A small masked image model, trained from scratch: norm rmsnorm.
Rows from block 9 of a small masked image model, named by matrix and row number. Rows with one number belong to one neuron. Each number is 50 + 10 x the weight over its row's rms, rounded and kept within 0 to 99. All counts start at 0. After the name is the row's rms in percent of the matrix's.
After each neuron's rows are labels from the 100 images, of 14848, where the neuron reaches its highest value: "patch colour" is the nearest of a few named colours to the mean colour under the peak; "strongest on" is what is common among them. Only what is clearly more common there than usual is listed. The data: photos of plants, animals and fungi (iNaturalist). In brackets: how many of the 100.
# fc1: MLP up (model.blocks.9.mlp.fc1.weight, 640x160), inputs 80-159
# fc2: MLP down (model.blocks.9.mlp.fc2.weight, 160x640, transposed), outputs 80-159

fc1.68 080:66 64 70 57 71 52 55 46 61 62 41 44 42 58 49 57 49 41 39 54 34 54 47 47 57 53 50 62 32 60 60 60 59 52 49 37 42 59 41 60 47 29 59 55 62 53 62 65 44 57 47 50 47 54 49 56 38 68 65 47 56 60 54 60 51 65 49 60 45 64 65 46 43 51 48 35 42 71 52 43
fc2.68 061:58 61 51 58 67 45 57 49 53 48 60 55 54 59 42 68 42 52 33 43 44 50 54 47 51 33 47 47 29 49 45 45 67 54 46 31 53 48 31 60 42 34 58 51 55 43 53 58 52 48 48 50 61 39 51 69 43 55 58 61 55 43 44 59 53 58 43 53 56 59 53 50 81 49 45 49 51 57 56 51
patch colour: cyan (71)
strongest on: class Aves (87); order Passeriformes (52)

fc1.534 082:29 51 53 50 38 39 43 58 39 52 44 54 39 56 47 41 44 58 40 34 35 69 40 51 39 42 53 45 56 53 55 61 44 55 63 57 54 42 63 37 55 61 38 43 49 48 69 28 55 40 44 53 33 55 52 43 45 34 45 41 58 54 52 66 59 79 53 41 35 46 40 61 67 56 46 60 54 43 47 61
fc2.534 086:73 68 51 59 51 39 56 28 63 61 39 47 56 58 53 55 49 31 39 58 49 52 56 51 46 52 28 55 48 59 45 56 45 40 38 43 37 53 31 60 41 48 62 63 57 57 53 71 46 64 47 40 50 39 47 49 46 54 64 57 58 39 49 53 48 37 62 68 52 61 70 56 43 47 47 50 43 52 39 46
patch colour: yellow (45)
strongest on: phylum Arthropoda (71); class Insecta (70)

fc1.339 093:44 60 48 55 61 72 28 56 66 52 45 50 44 57 58 42 49 45 48 56 56 56 50 66 42 65 42 53 31 47 62 51 41 38 38 43 49 46 51 52 50 41 41 59 59 46 46 54 34 51 59 38 36 52 56 33 47 56 56 54 54 64 53 47 46 40 46 52 33 57 48 53 38 34 60 48 52 49 48 39
fc2.339 067:67 48 62 57 58 42 55 55 49 24 56 59 51 58 48 45 43 45 35 46 63 37 45 55 33 47 49 41 52 68 59 35 44 49 34 57 46 63 67 59 45 65 44 59 46 40 50 24 40 42 54 56 44 45 49 50 42 42 47 43 43 49 58 49 43 42 55 54 58 58 47 45 44 44 56 51 46 33 47 46
patch colour: black (94)
strongest on: class Mammalia (27)

fc1.256 089:49 37 49 63 49 56 55 55 56 62 43 45 44 55 57 61 48 50 62 56 47 44 52 44 58 53 47 59 45 45 67 62 53 51 60 56 44 42 47 45 48 61 52 49 52 61 60 48 35 55 51 49 57 54 54 61 48 54 35 46 37 74 56 69 50 25 61 51 52 50 73 38 43 45 51 57 71 65 45 62
fc2.256 085:56 66 52 47 57 35 47 54 62 47 61 50 48 39 60 56 55 24 36 48 41 61 63 43 48 48 57 41 44 57 45 49 55 47 66 42 64 54 59 58 44 53 41 53 46 27 50 41 44 45 52 43 49 36 48 51 52 53 32 55 62 36 49 42 65 54 38 76 62 43 37 65 55 63 57 66 46 41 51 44
patch colour: grey (75)
strongest on: class Aves (84); order Passeriformes (55)

fc1.162 073:60 53 34 45 45 59 51 58 50 45 46 64 52 43 39 51 51 61 55 66 51 50 27 47 36 47 37 53 52 45 24 42 50 44 69 39 46 53 67 48 67 43 41 36 50 48 59 60 44 71 43 45 57 36 43 55 38 48 63 54 56 59 53 50 54 56 58 48 48 67 59 55 41 62 43 52 57 42 55 68
fc2.162 063:58 50 63 52 47 61 37 54 53 80 60 63 47 51 57 54 58 49 50 60 49 66 60 59 44 52 44 51 59 60 79 64 60 54 41 47 51 54 47 54 42 61 52 46 62 57 56 46 47 31 35 56 48 50 50 61 55 49 27 58 39 41 52 47 25 47 55 36 57 39 46 55 60 59 58 55 37 40 42 53
patch colour: cyan (41); white (25)
strongest on: class Aves (86); order Passeriformes (53)

fc1.414 093:42 64 41 41 52 38 53 70 56 48 44 55 44 56 37 32 56 60 62 56 48 58 55 51 36 48 70 40 52 59 40 68 48 47 73 63 63 52 75 38 46 57 35 40 61 22 48 58 48 56 54 57 42 42 68 55 53 45 52 39 42 47 61 50 32 45 38 36 42 49 54 58 25 49 61 44 67 56 57 50
fc2.414 091:49 36 42 39 39 22 53 51 41 59 54 47 43 50 37 53 34 47 53 62 45 56 41 59 54 53 66 32 70 64 47 36 53 38 47 72 60 67 40 32 32 52 55 52 50 45 65 53 59 63 54 56 53 39 56 49 48 40 34 46 40 46 56 39 33 73 38 37 60 30 44 52 53 46 64 48 52 45 51 58
patch colour: orange (40)
strongest on: phylum Arthropoda (82); class Insecta (80); order Lepidoptera (32)

fc1.208 086:57 63 41 37 56 49 50 41 49 67 48 43 56 31 53 32 66 49 51 63 38 33 62 45 40 52 61 43 44 48 48 65 47 38 60 54 45 39 54 42 67 62 34 50 53 54 64 50 27 63 41 58 53 43 62 37 59 56 37 52 59 44 56 49 54 42 49 55 41 44 46 42 32 54 51 62 36 49 51 52
fc2.208 075:42 38 46 52 51 39 38 56 31 52 52 33 45 61 54 53 45 40 37 51 40 58 47 51 58 51 46 43 49 65 52 47 46 40 48 56 61 49 28 31 41 61 55 58 51 55 63 40 51 34 57 68 53 41 38 52 45 32 65 48 40 47 39 32 35 60 46 61 78 43 60 31 50 39 62 53 48 25 52 50
patch colour: yellow (41)
strongest on: class Insecta (68); phylum Arthropoda (68)

fc1.88 083:44 43 44 51 48 59 36 44 60 32 45 43 41 55 46 59 58 50 30 38 51 46 39 40 42 51 51 40 42 40 58 70 36 60 61 47 44 79 54 51 36 53 39 45 47 51 54 44 60 59 57 59 58 73 37 28 45 54 32 30 36 64 36 45 68 40 39 49 48 45 45 53 62 25 70 45 43 53 66 50
fc2.88 060:35 53 37 51 44 41 56 45 47 70 39 34 70 41 45 37 41 66 61 39 36 54 49 55 60 43 55 51 51 66 45 43 52 64 61 58 70 38 58 62 44 48 53 45 37 56 36 63 57 44 56 55 51 34 59 52 50 46 39 44 58 34 38 55 23 60 59 46 59 46 55 60 51 72 38 49 53 50 52 48
patch colour: pink (28); white (26)
strongest on: order Passeriformes (55)

fc1.523 088:47 69 60 21 55 66 45 56 51 40 64 46 55 44 42 56 60 29 36 45 46 44 52 35 50 52 71 65 59 37 53 56 62 37 43 53 63 50 39 54 27 52 58 54 59 61 67 53 61 36 52 65 46 51 63 47 60 37 45 53 41 57 44 51 38 60 41 49 57 28 62 55 52 55 48 56 39 60 53 43
fc2.523 093:51 33 47 57 52 49 47 53 53 72 42 53 40 44 54 59 61 82 57 49 49 40 49 61 53 53 28 57 41 53 36 55 41 52 58 56 25 37 61 48 55 55 42 49 50 39 24 54 45 68 52 43 47 57 43 57 53 49 51 42 48 62 50 62 60 45 44 60 50 75 44 53 44 34 36 56 55 50 72 49
patch colour: black (33)
strongest on: class Aves (86)

fc1.329 113:45 55 46 56 64 39 60 49 62 43 48 42 53 40 67 52 32 54 64 61 42 46 55 40 63 59 54 57 50 58 40 76 59 43 59 55 54 31 54 66 35 59 58 67 36 54 49 52 53 47 49 23 53 67 57 55 50 57 32 50 48 76 33 48 44 62 50 62 50 41 49 60 46 35 40 57 71 46 60 51
fc2.329 103:43 52 52 52 67 26 71 49 46 35 46 47 49 45 47 48 26 38 58 46 48 52 32 35 54 48 45 57 58 39 47 69 61 55 51 53 58 42 57 61 31 39 60 55 41 43 48 59 56 33 48 33 50 52 53 55 53 51 45 58 31 67 35 38 47 53 55 68 62 45 61 48 45 33 46 58 68 39 49 43
patch colour: cyan (27)
strongest on: class Aves (83)

fc1.552 107:59 62 41 47 51 53 77 36 56 47 44 61 39 48 52 53 31 46 57 69 42 35 37 39 41 52 48 63 56 56 48 65 55 51 63 45 53 41 39 45 40 52 51 50 44 47 61 67 41 60 40 17 40 43 50 52 64 55 42 45 53 67 44 50 32 50 56 53 55 52 46 52 46 52 36 67 43 51 76 41
fc2.552 119:18 53 49 31 47 54 26 47 53 57 55 45 58 57 49 49 71 44 49 56 40 54 66 51 56 52 56 45 50 56 53 42 37 53 41 57 52 68 63 52 51 41 47 46 46 58 50 46 46 58 51 71 49 51 50 47 50 47 60 50 50 40 55 52 35 48 39 51 53 50 49 76 52 45 50 42 51 44 32 54
patch colour: cyan (77)
strongest on: phylum Chordata (94); class Aves (93); order Passeriformes (63)

fc1.442 110:48 68 55 33 38 77 61 38 49 53 53 50 41 70 47 59 56 45 45 66 66 53 44 54 42 53 42 41 42 43 54 76 31 30 55 59 49 33 40 47 76 44 46 60 46 43 61 63 48 65 50 55 47 38 51 39 49 58 55 50 76 60 48 72 42 62 54 58 49 48 54 54 49 62 50 67 35 63 54 49
fc2.442 112:50 32 48 46 50 59 64 57 54 48 64 42 49 55 49 55 33 56 50 55 44 49 50 46 53 51 43 48 46 49 48 46 51 65 31 51 30 50 43 59 36 50 54 51 56 55 35 54 47 49 59 27 50 55 65 49 49 52 56 65 55 31 45 59 54 36 37 39 58 45 39 39 47 53 59 49 69 45 64 49
patch colour: pink (29)
strongest on: class Aves (88); order Passeriformes (54)

fc1.234 105:42 64 43 56 44 64 45 51 48 66 39 58 42 51 48 71 52 55 54 62 61 66 59 41 51 56 43 52 53 43 44 54 54 69 29 53 34 45 61 45 67 48 54 52 34 46 55 59 52 55 45 58 52 58 16 50 44 61 48 60 65 43 54 64 37 50 59 44 58 45 41 69 48 55 62 58 53 58 50 51
fc2.234 089:28 45 43 55 52 36 40 28 50 66 56 45 58 35 49 54 64 54 45 50 55 39 63 53 54 54 63 52 45 67 71 59 47 51 36 48 42 29 40 45 36 58 50 49 52 64 34 49 51 54 48 53 44 64 57 48 50 44 60 79 54 61 43 49 54 45 47 45 53 38 59 42 50 46 46 38 53 53 37 42
patch colour: pink (37); white (31)
strongest on: class Aves (83)

fc1.567 080:70 45 45 57 48 68 45 50 54 46 43 57 57 69 29 58 36 57 51 48 53 35 31 43 38 57 34 36 63 43 44 34 46 55 56 43 58 38 59 40 31 33 52 54 54 61 43 49 41 49 46 49 59 55 54 43 47 47 44 75 43 44 49 47 40 71 57 61 51 44 56 32 53 54 44 55 46 59 68 67
fc2.567 093:48 53 49 48 47 49 49 37 48 45 59 50 53 45 60 50 41 49 40 64 61 72 51 61 47 49 43 58 50 42 70 65 43 49 38 50 49 45 41 55 54 48 50 33 43 36 46 58 51 44 46 38 46 39 39 52 57 43 55 27 52 57 50 59 47 53 38 36 40 59 39 73 51 52 31 34 42 54 62 38
patch colour: grey (81)
strongest on: order Passeriformes (64)

fc1.557 123:51 61 61 58 49 60 51 75 45 45 36 49 38 40 70 52 40 51 58 53 51 47 49 44 47 48 46 42 43 60 45 52 44 48 59 45 50 58 50 61 69 41 50 46 55 49 51 64 60 59 41 23 41 39 35 48 51 47 49 48 89 74 55 66 61 63 50 54 55 40 52 56 55 39 50 50 56 53 65 62
fc2.557 132:49 51 43 51 51 61 60 71 51 38 53 54 48 47 43 53 52 49 42 43 53 44 80 54 47 57 48 42 49 35 50 53 51 59 52 46 40 68 52 55 59 50 58 24 44 52 60 60 56 32 54 43 49 26 69 48 52 45 32 38 75 51 48 65 63 56 63 45 38 34 51 44 45 43 28 68 29 57 59 66
patch colour: grey (75)
strongest on: order Passeriformes (56)

fc1.314 090:58 54 53 44 48 69 71 43 45 33 51 45 64 34 35 58 52 72 42 52 70 67 49 42 47 53 59 46 55 68 33 52 41 42 42 50 50 75 58 48 49 46 55 45 13 50 43 49 40 63 51 45 54 33 51 49 60 50 49 45 35 45 52 59 28 56 50 56 42 41 40 61 49 46 37 57 42 52 51 37
fc2.314 098:42 37 52 35 51 36 34 57 52 73 44 57 37 51 55 46 53 13 61 49 29 40 53 61 46 49 49 45 41 24 59 56 49 56 47 57 40 40 42 52 41 53 46 45 65 60 66 44 51 48 50 60 47 70 57 45 45 55 50 49 43 62 44 53 73 42 35 28 58 38 43 53 57 48 69 58 51 46 45 41
patch colour: grey (77)
strongest on: class Aves (84)

fc1.367 093:34 56 48 44 43 76 39 50 51 41 41 56 38 38 52 19 44 33 69 50 57 43 59 32 52 56 51 47 48 48 67 64 36 48 59 47 50 45 73 53 44 44 40 44 59 23 41 43 41 53 49 52 40 58 46 41 52 45 55 47 46 54 66 58 65 31 44 50 46 44 46 57 43 55 47 56 51 54 54 51
fc2.367 104:46 31 45 45 26 67 39 34 47 65 40 51 36 47 60 51 51 32 34 53 63 36 63 60 53 50 43 52 72 57 50 55 49 49 48 56 64 53 49 39 67 50 40 40 46 55 42 33 55 30 51 47 43 63 53 50 48 47 66 39 33 60 47 47 59 31 47 37 57 59 45 59 56 64 60 35 56 34 47 46
patch colour: orange (48)
strongest on: phylum Arthropoda (77); class Insecta (76); order Lepidoptera (34)

fc1.511 088:61 58 48 48 67 47 24 68 54 55 53 63 53 35 49 66 27 54 60 45 46 33 47 55 41 56 38 54 65 55 31 43 49 55 59 34 37 55 45 46 47 52 37 56 40 47 89 43 63 56 51 68 54 53 38 54 60 52 37 47 31 68 41 52 41 58 46 35 42 47 60 56 46 48 56 66 38 55 51 46
fc2.511 090:49 49 45 57 49 60 75 46 47 56 61 45 58 53 52 57 50 61 39 46 38 77 63 44 57 52 47 47 49 65 61 37 63 57 63 45 60 49 44 56 45 45 54 40 40 60 23 55 51 44 54 55 52 52 64 50 48 47 65 56 52 46 45 55 55 39 57 45 44 48 45 42 69 46 59 46 57 43 41 44
patch colour: yellow (29)
strongest on: phylum Arthropoda (66); class Insecta (65)

fc1.493 078:56 50 45 61 35 64 48 58 32 39 45 35 50 45 46 53 43 27 32 42 47 60 45 58 60 43 45 46 56 41 54 50 71 61 69 50 45 56 53 74 44 48 40 41 55 57 75 52 40 49 44 68 38 42 51 36 47 69 49 60 54 54 65 55 45 22 48 63 51 51 41 60 55 46 59 33 42 48 73 31
fc2.493 061:47 69 47 51 57 48 53 49 52 55 51 48 93 43 63 48 58 86 61 44 52 31 63 46 56 46 67 55 59 64 43 61 46 53 49 44 55 35 35 48 39 56 71 57 52 51 27 52 57 47 55 40 45 54 57 54 49 46 35 49 61 54 47 42 42 52 35 45 53 55 56 58 50 65 40 33 58 60 43 65
patch colour: black (27)
strongest on: order Passeriformes (54)

fc1.325 106:60 70 51 44 51 51 41 62 62 55 53 47 43 72 54 53 54 59 39 62 69 70 43 59 57 50 31 60 48 37 50 56 46 58 58 69 34 49 44 60 51 37 58 48 37 36 65 56 33 59 45 51 52 47 63 45 58 63 46 46 59 33 61 41 29 57 52 56 48 61 51 51 59 53 55 56 36 49 69 44
fc2.325 130:46 25 52 40 47 45 61 41 49 68 49 49 54 49 52 54 55 55 48 50 18 42 42 42 51 49 53 51 51 69 67 64 50 55 39 36 71 62 63 43 61 54 43 64 54 58 48 45 60 45 41 53 52 64 39 57 54 45 54 56 35 50 52 56 57 40 60 45 50 63 53 55 56 44 41 56 61 51 47 47
patch colour: cyan (61)
strongest on: phylum Chordata (96); class Aves (94); order Passeriformes (65)

fc1.572 090:50 43 57 41 45 55 53 57 41 59 38 63 50 54 58 39 30 49 54 47 42 53 56 42 53 59 48 39 61 52 56 59 38 57 56 50 61 46 65 42 55 46 22 49 46 40 43 58 50 52 52 47 48 46 48 40 39 55 36 48 56 34 63 54 66 37 49 64 45 44 38 57 40 70 52 39 65 44 61 49
fc2.572 080:55 38 58 58 34 53 48 38 40 49 54 50 54 58 47 64 72 42 38 62 39 67 58 52 61 44 51 46 49 54 63 57 58 40 40 64 58 51 42 47 40 30 60 55 63 69 48 42 54 41 57 41 57 32 39 60 50 45 74 49 42 39 45 46 37 57 50 48 64 56 42 48 60 45 32 44 78 36 40 55
patch colour: orange (32)
strongest on: class Insecta (75); phylum Arthropoda (75); order Lepidoptera (38)

fc1.143 121:50 45 50 48 50 64 62 65 45 60 42 61 55 45 42 55 48 54 45 53 35 57 41 54 47 51 43 51 42 43 71 54 49 28 40 50 59 41 54 52 54 65 52 74 45 61 58 53 49 52 41 42 47 56 39 52 52 49 56 51 42 37 51 43 27 57 36 44 46 59 42 53 44 55 65 63 30 53 49 47
fc2.143 107:27 58 46 38 57 63 60 60 39 52 61 58 61 57 47 45 32 77 43 48 39 43 51 60 53 54 37 54 58 58 35 48 45 49 44 53 71 63 52 61 40 46 46 65 49 58 74 55 49 42 50 38 53 67 58 47 52 51 30 28 66 43 51 62 42 52 50 50 56 36 60 41 55 43 22 43 38 60 46 57
patch colour: pink (34)
strongest on: order Passeriformes (55)

fc1.182 115:55 48 57 56 51 42 60 65 60 58 51 43 62 64 56 52 37 58 55 45 36 54 51 47 42 51 57 50 53 40 59 61 49 50 70 34 50 52 39 54 49 31 55 53 41 46 89 59 51 51 57 40 36 54 35 49 46 47 61 47 44 55 55 35 43 61 30 46 41 57 47 42 40 78 59 66 44 51 67 40
fc2.182 098:70 53 57 56 56 40 54 43 63 66 61 59 70 61 67 52 37 76 37 56 31 30 53 40 40 51 50 60 52 64 60 57 54 43 48 29 45 36 46 50 50 37 63 51 50 59 64 46 39 37 47 51 48 42 58 49 51 55 46 53 44 56 59 38 47 39 33 49 41 57 41 46 60 63 67 32 21 47 51 36
patch colour: cyan (35)
strongest on: order Passeriformes (55)

fc1.160 101:47 62 56 60 46 52 53 46 54 56 51 51 42 43 51 53 53 43 45 48 65 51 35 53 52 62 44 60 57 53 71 25 46 57 50 37 35 51 54 42 48 48 38 65 41 55 52 51 43 40 45 58 50 61 25 58 47 59 51 46 54 51 50 39 42 64 27 50 50 48 33 50 43 50 69 51 26 42 42 56
fc2.160 089:56 69 47 58 51 36 56 35 60 66 65 47 62 36 53 36 63 51 48 56 41 66 56 45 47 50 44 54 63 63 61 42 42 56 53 53 41 66 41 47 51 67 53 65 49 36 45 40 43 34 51 50 52 67 57 41 55 42 48 47 48 56 56 43 41 47 46 44 54 45 39 65 51 53 63 46 33 45 36 33
patch colour: grey (85)
strongest on: class Aves (87)

fc1.616 115:53 63 49 55 41 60 80 40 66 61 40 50 52 45 55 62 52 53 56 55 33 43 43 65 39 54 43 54 45 57 45 64 47 49 45 38 38 60 38 43 39 40 53 67 55 51 60 50 54 66 33 35 59 36 46 49 54 56 52 58 53 25 52 32 36 32 42 48 42 52 41 49 46 64 51 58 51 49 49 53
fc2.616 117:54 40 48 37 48 61 37 61 44 37 48 48 48 62 35 48 33 77 57 41 68 60 67 61 59 52 43 48 57 51 55 38 46 58 46 57 66 44 65 57 43 45 48 57 40 62 44 37 59 48 49 55 57 72 61 56 53 55 57 44 52 50 43 63 49 56 52 64 46 37 71 47 47 39 47 49 36 55 68 51
patch colour: white (56)
strongest on: order Passeriformes (52)

fc1.21 113:43 56 49 50 65 61 36 63 61 55 50 58 41 52 53 49 59 41 42 68 54 55 55 64 46 57 41 50 47 67 61 65 42 40 53 52 42 46 60 71 53 46 55 62 41 32 47 42 52 51 36 37 44 41 59 29 50 50 53 41 40 42 58 56 28 36 45 57 47 36 47 49 36 55 52 63 52 37 51 49
fc2.21 111:60 51 78 53 61 52 49 53 58 38 65 74 55 52 52 51 51 52 39 54 43 49 52 40 22 26 43 56 49 52 55 50 57 48 40 55 42 51 51 60 40 50 46 58 51 45 51 43 32 51 52 52 51 52 55 60 44 53 49 37 51 58 73 43 38 39 46 54 50 57 41 50 54 41 57 56 49 44 56 42
patch colour: black (87)
strongest on: class Mammalia (28)

fc1.26 102:54 65 57 47 53 52 45 50 52 42 54 49 43 58 46 38 56 35 46 57 63 42 38 64 50 48 57 34 60 41 59 71 43 54 47 72 54 52 39 59 66 51 52 71 49 47 53 44 32 52 33 51 35 59 48 49 49 59 22 46 58 63 58 57 59 67 66 56 45 43 67 52 37 49 44 65 50 62 43 19
fc2.26 080:36 55 45 61 48 41 54 62 56 58 57 41 42 68 71 49 21 58 46 46 58 50 39 55 51 54 44 58 57 18 53 18 65 65 59 46 38 43 38 56 35 42 54 42 52 61 49 55 47 47 60 27 46 31 66 46 49 65 42 51 38 34 51 52 49 44 56 54 56 65 48 33 44 61 54 50 60 42 54 62
patch colour: grey (77)
strongest on: phylum Chordata (93); class Aves (90)

fc1.520 110:48 82 56 44 44 51 42 35 60 53 49 38 44 41 64 48 33 52 49 46 54 46 44 51 54 47 66 63 46 51 61 66 45 34 61 36 40 50 42 60 56 42 62 50 49 44 41 47 43 71 48 42 48 58 43 45 63 53 46 53 60 32 70 47 45 55 41 64 47 38 54 73 40 58 52 64 46 47 48 68
fc2.520 107:42 48 43 54 45 36 54 47 54 46 51 53 54 27 53 56 74 48 48 53 34 53 54 59 47 48 50 57 48 51 37 59 56 64 50 46 43 64 55 60 50 56 48 45 50 65 56 41 46 35 54 40 58 41 43 50 45 44 48 36 54 65 43 58 59 37 40 50 41 63 51 49 50 39 68 42 38 60 61 34
patch colour: pink (35); white (28)
strongest on: phylum Chordata (92); class Aves (90); order Passeriformes (62)

fc1.233 101:52 51 46 49 41 67 33 40 45 57 51 39 39 41 49 56 29 60 47 46 44 53 39 34 43 51 53 54 42 25 52 48 71 48 30 45 57 60 47 66 43 40 54 50 63 61 47 54 47 63 46 50 51 65 42 48 63 38 51 40 54 42 51 49 39 69 20 29 59 40 55 64 49 54 43 50 47 55 63 51
fc2.233 114:33 39 52 51 57 35 64 58 47 53 48 53 57 53 62 47 69 52 58 49 43 50 58 62 49 46 46 43 51 78 44 55 39 55 66 47 40 40 70 48 51 55 47 41 36 35 60 37 54 26 52 48 42 41 55 52 44 59 45 65 40 71 49 46 56 45 77 54 43 58 40 33 52 42 41 46 57 41 52 43
patch colour: pink (27)
strongest on: order Passeriformes (54)

fc1.457 095:63 51 43 24 49 53 39 73 48 44 38 51 52 44 45 52 56 28 50 42 42 55 78 51 50 51 51 53 55 51 68 53 65 41 45 59 48 45 48 54 43 52 60 48 58 50 49 49 62 38 57 63 62 34 32 49 52 65 42 55 49 53 53 55 53 47 71 47 37 55 55 46 51 62 47 53 50 52 56 61
fc2.457 077:68 54 49 58 42 37 44 30 44 48 53 39 56 53 38 44 37 32 48 51 56 53 55 44 60 54 45 57 43 47 34 53 42 51 54 42 45 42 58 49 52 52 53 47 47 61 43 54 48 48 47 48 42 63 37 48 51 48 56 33 27 41 48 45 49 50 38 60 49 54 57 66 46 35 67 47 45 37 14 66
patch colour: grey (75)
strongest on: phylum Chordata (93); class Aves (91)

fc1.451 096:59 54 58 52 46 56 45 46 62 41 41 48 42 56 48 55 45 37 59 52 53 49 61 48 64 72 37 53 45 56 58 54 35 51 32 39 53 53 62 61 41 35 54 42 39 54 48 59 47 47 40 62 53 62 69 37 63 57 49 47 56 48 53 40 43 35 45 52 46 60 33 46 38 53 52 83 66 51 54 37
fc2.451 090:40 50 66 56 64 37 63 21 61 45 47 52 59 49 48 48 79 70 45 56 45 56 64 33 27 53 43 60 46 42 32 57 52 62 43 54 53 58 44 63 37 47 58 57 48 57 35 51 46 52 44 48 55 59 60 41 49 47 72 41 56 67 58 40 40 35 47 65 44 50 46 49 43 38 59 43 57 52 56 58
patch colour: white (67)
strongest on: order Passeriformes (59)

fc1.78 084:49 72 47 37 51 72 59 59 49 40 62 55 61 50 54 44 54 34 44 39 32 54 47 40 45 63 62 49 61 51 56 60 47 51 62 59 45 35 64 57 58 53 43 48 49 40 53 51 47 45 41 58 58 74 57 46 52 47 58 50 63 41 62 41 45 50 48 52 42 49 37 61 41 60 73 56 68 56 44 55
fc2.78 078:72 44 41 39 34 68 47 48 42 52 63 39 56 43 61 52 80 50 43 49 34 59 58 57 55 50 54 45 72 57 47 45 63 55 53 57 51 57 31 34 55 58 48 53 41 53 42 33 59 42 54 57 53 63 64 51 47 50 53 58 59 60 45 39 41 44 50 46 57 32 41 66 55 45 38 58 47 36 42 45
patch colour: yellow (62); orange (28)
strongest on: phylum Arthropoda (88); class Insecta (84); order Diptera (28); family: Syrphidae (27)

fc1.310 091:48 48 59 33 53 55 68 57 52 42 33 54 44 56 57 60 26 58 46 48 64 57 45 63 35 56 65 44 62 54 55 54 52 43 67 62 63 32 59 55 42 68 39 69 54 43 51 57 46 47 45 55 61 40 60 55 32 45 36 56 60 61 46 58 30 67 67 55 53 48 27 63 43 65 46 43 57 51 58 65
fc2.310 093:54 70 52 53 47 56 36 50 44 44 43 52 60 56 47 52 69 43 33 50 63 37 59 53 50 48 37 48 43 63 65 48 40 53 47 32 25 51 24 55 60 42 44 39 54 66 58 41 50 54 52 57 53 49 42 56 50 55 48 41 66 58 50 67 59 63 51 52 49 62 43 30 48 69 41 51 33 67 65 33
patch colour: orange (28)
strongest on: phylum Arthropoda (66); class Insecta (61)

fc1.412 091:41 48 54 61 40 46 60 25 63 37 56 50 59 66 57 44 40 49 33 56 53 52 43 33 54 57 49 47 45 40 64 58 44 55 43 35 37 53 48 42 45 52 55 41 21 38 44 51 50 36 45 55 31 58 54 47 55 34 58 52 27 73 37 47 44 54 57 56 52 56 59 47 54 59 33 40 37 47 56 33
fc2.412 091:58 56 49 36 53 61 45 72 49 65 45 48 47 53 40 56 63 47 63 53 64 51 58 53 52 51 54 58 50 58 29 40 47 45 47 54 62 49 55 51 58 52 34 37 64 50 60 60 46 53 54 47 59 33 57 49 50 53 23 42 66 26 47 47 45 38 54 43 45 53 49 67 49 51 65 57 55 59 53 67
patch colour: cyan (27)
strongest on: order Passeriformes (60)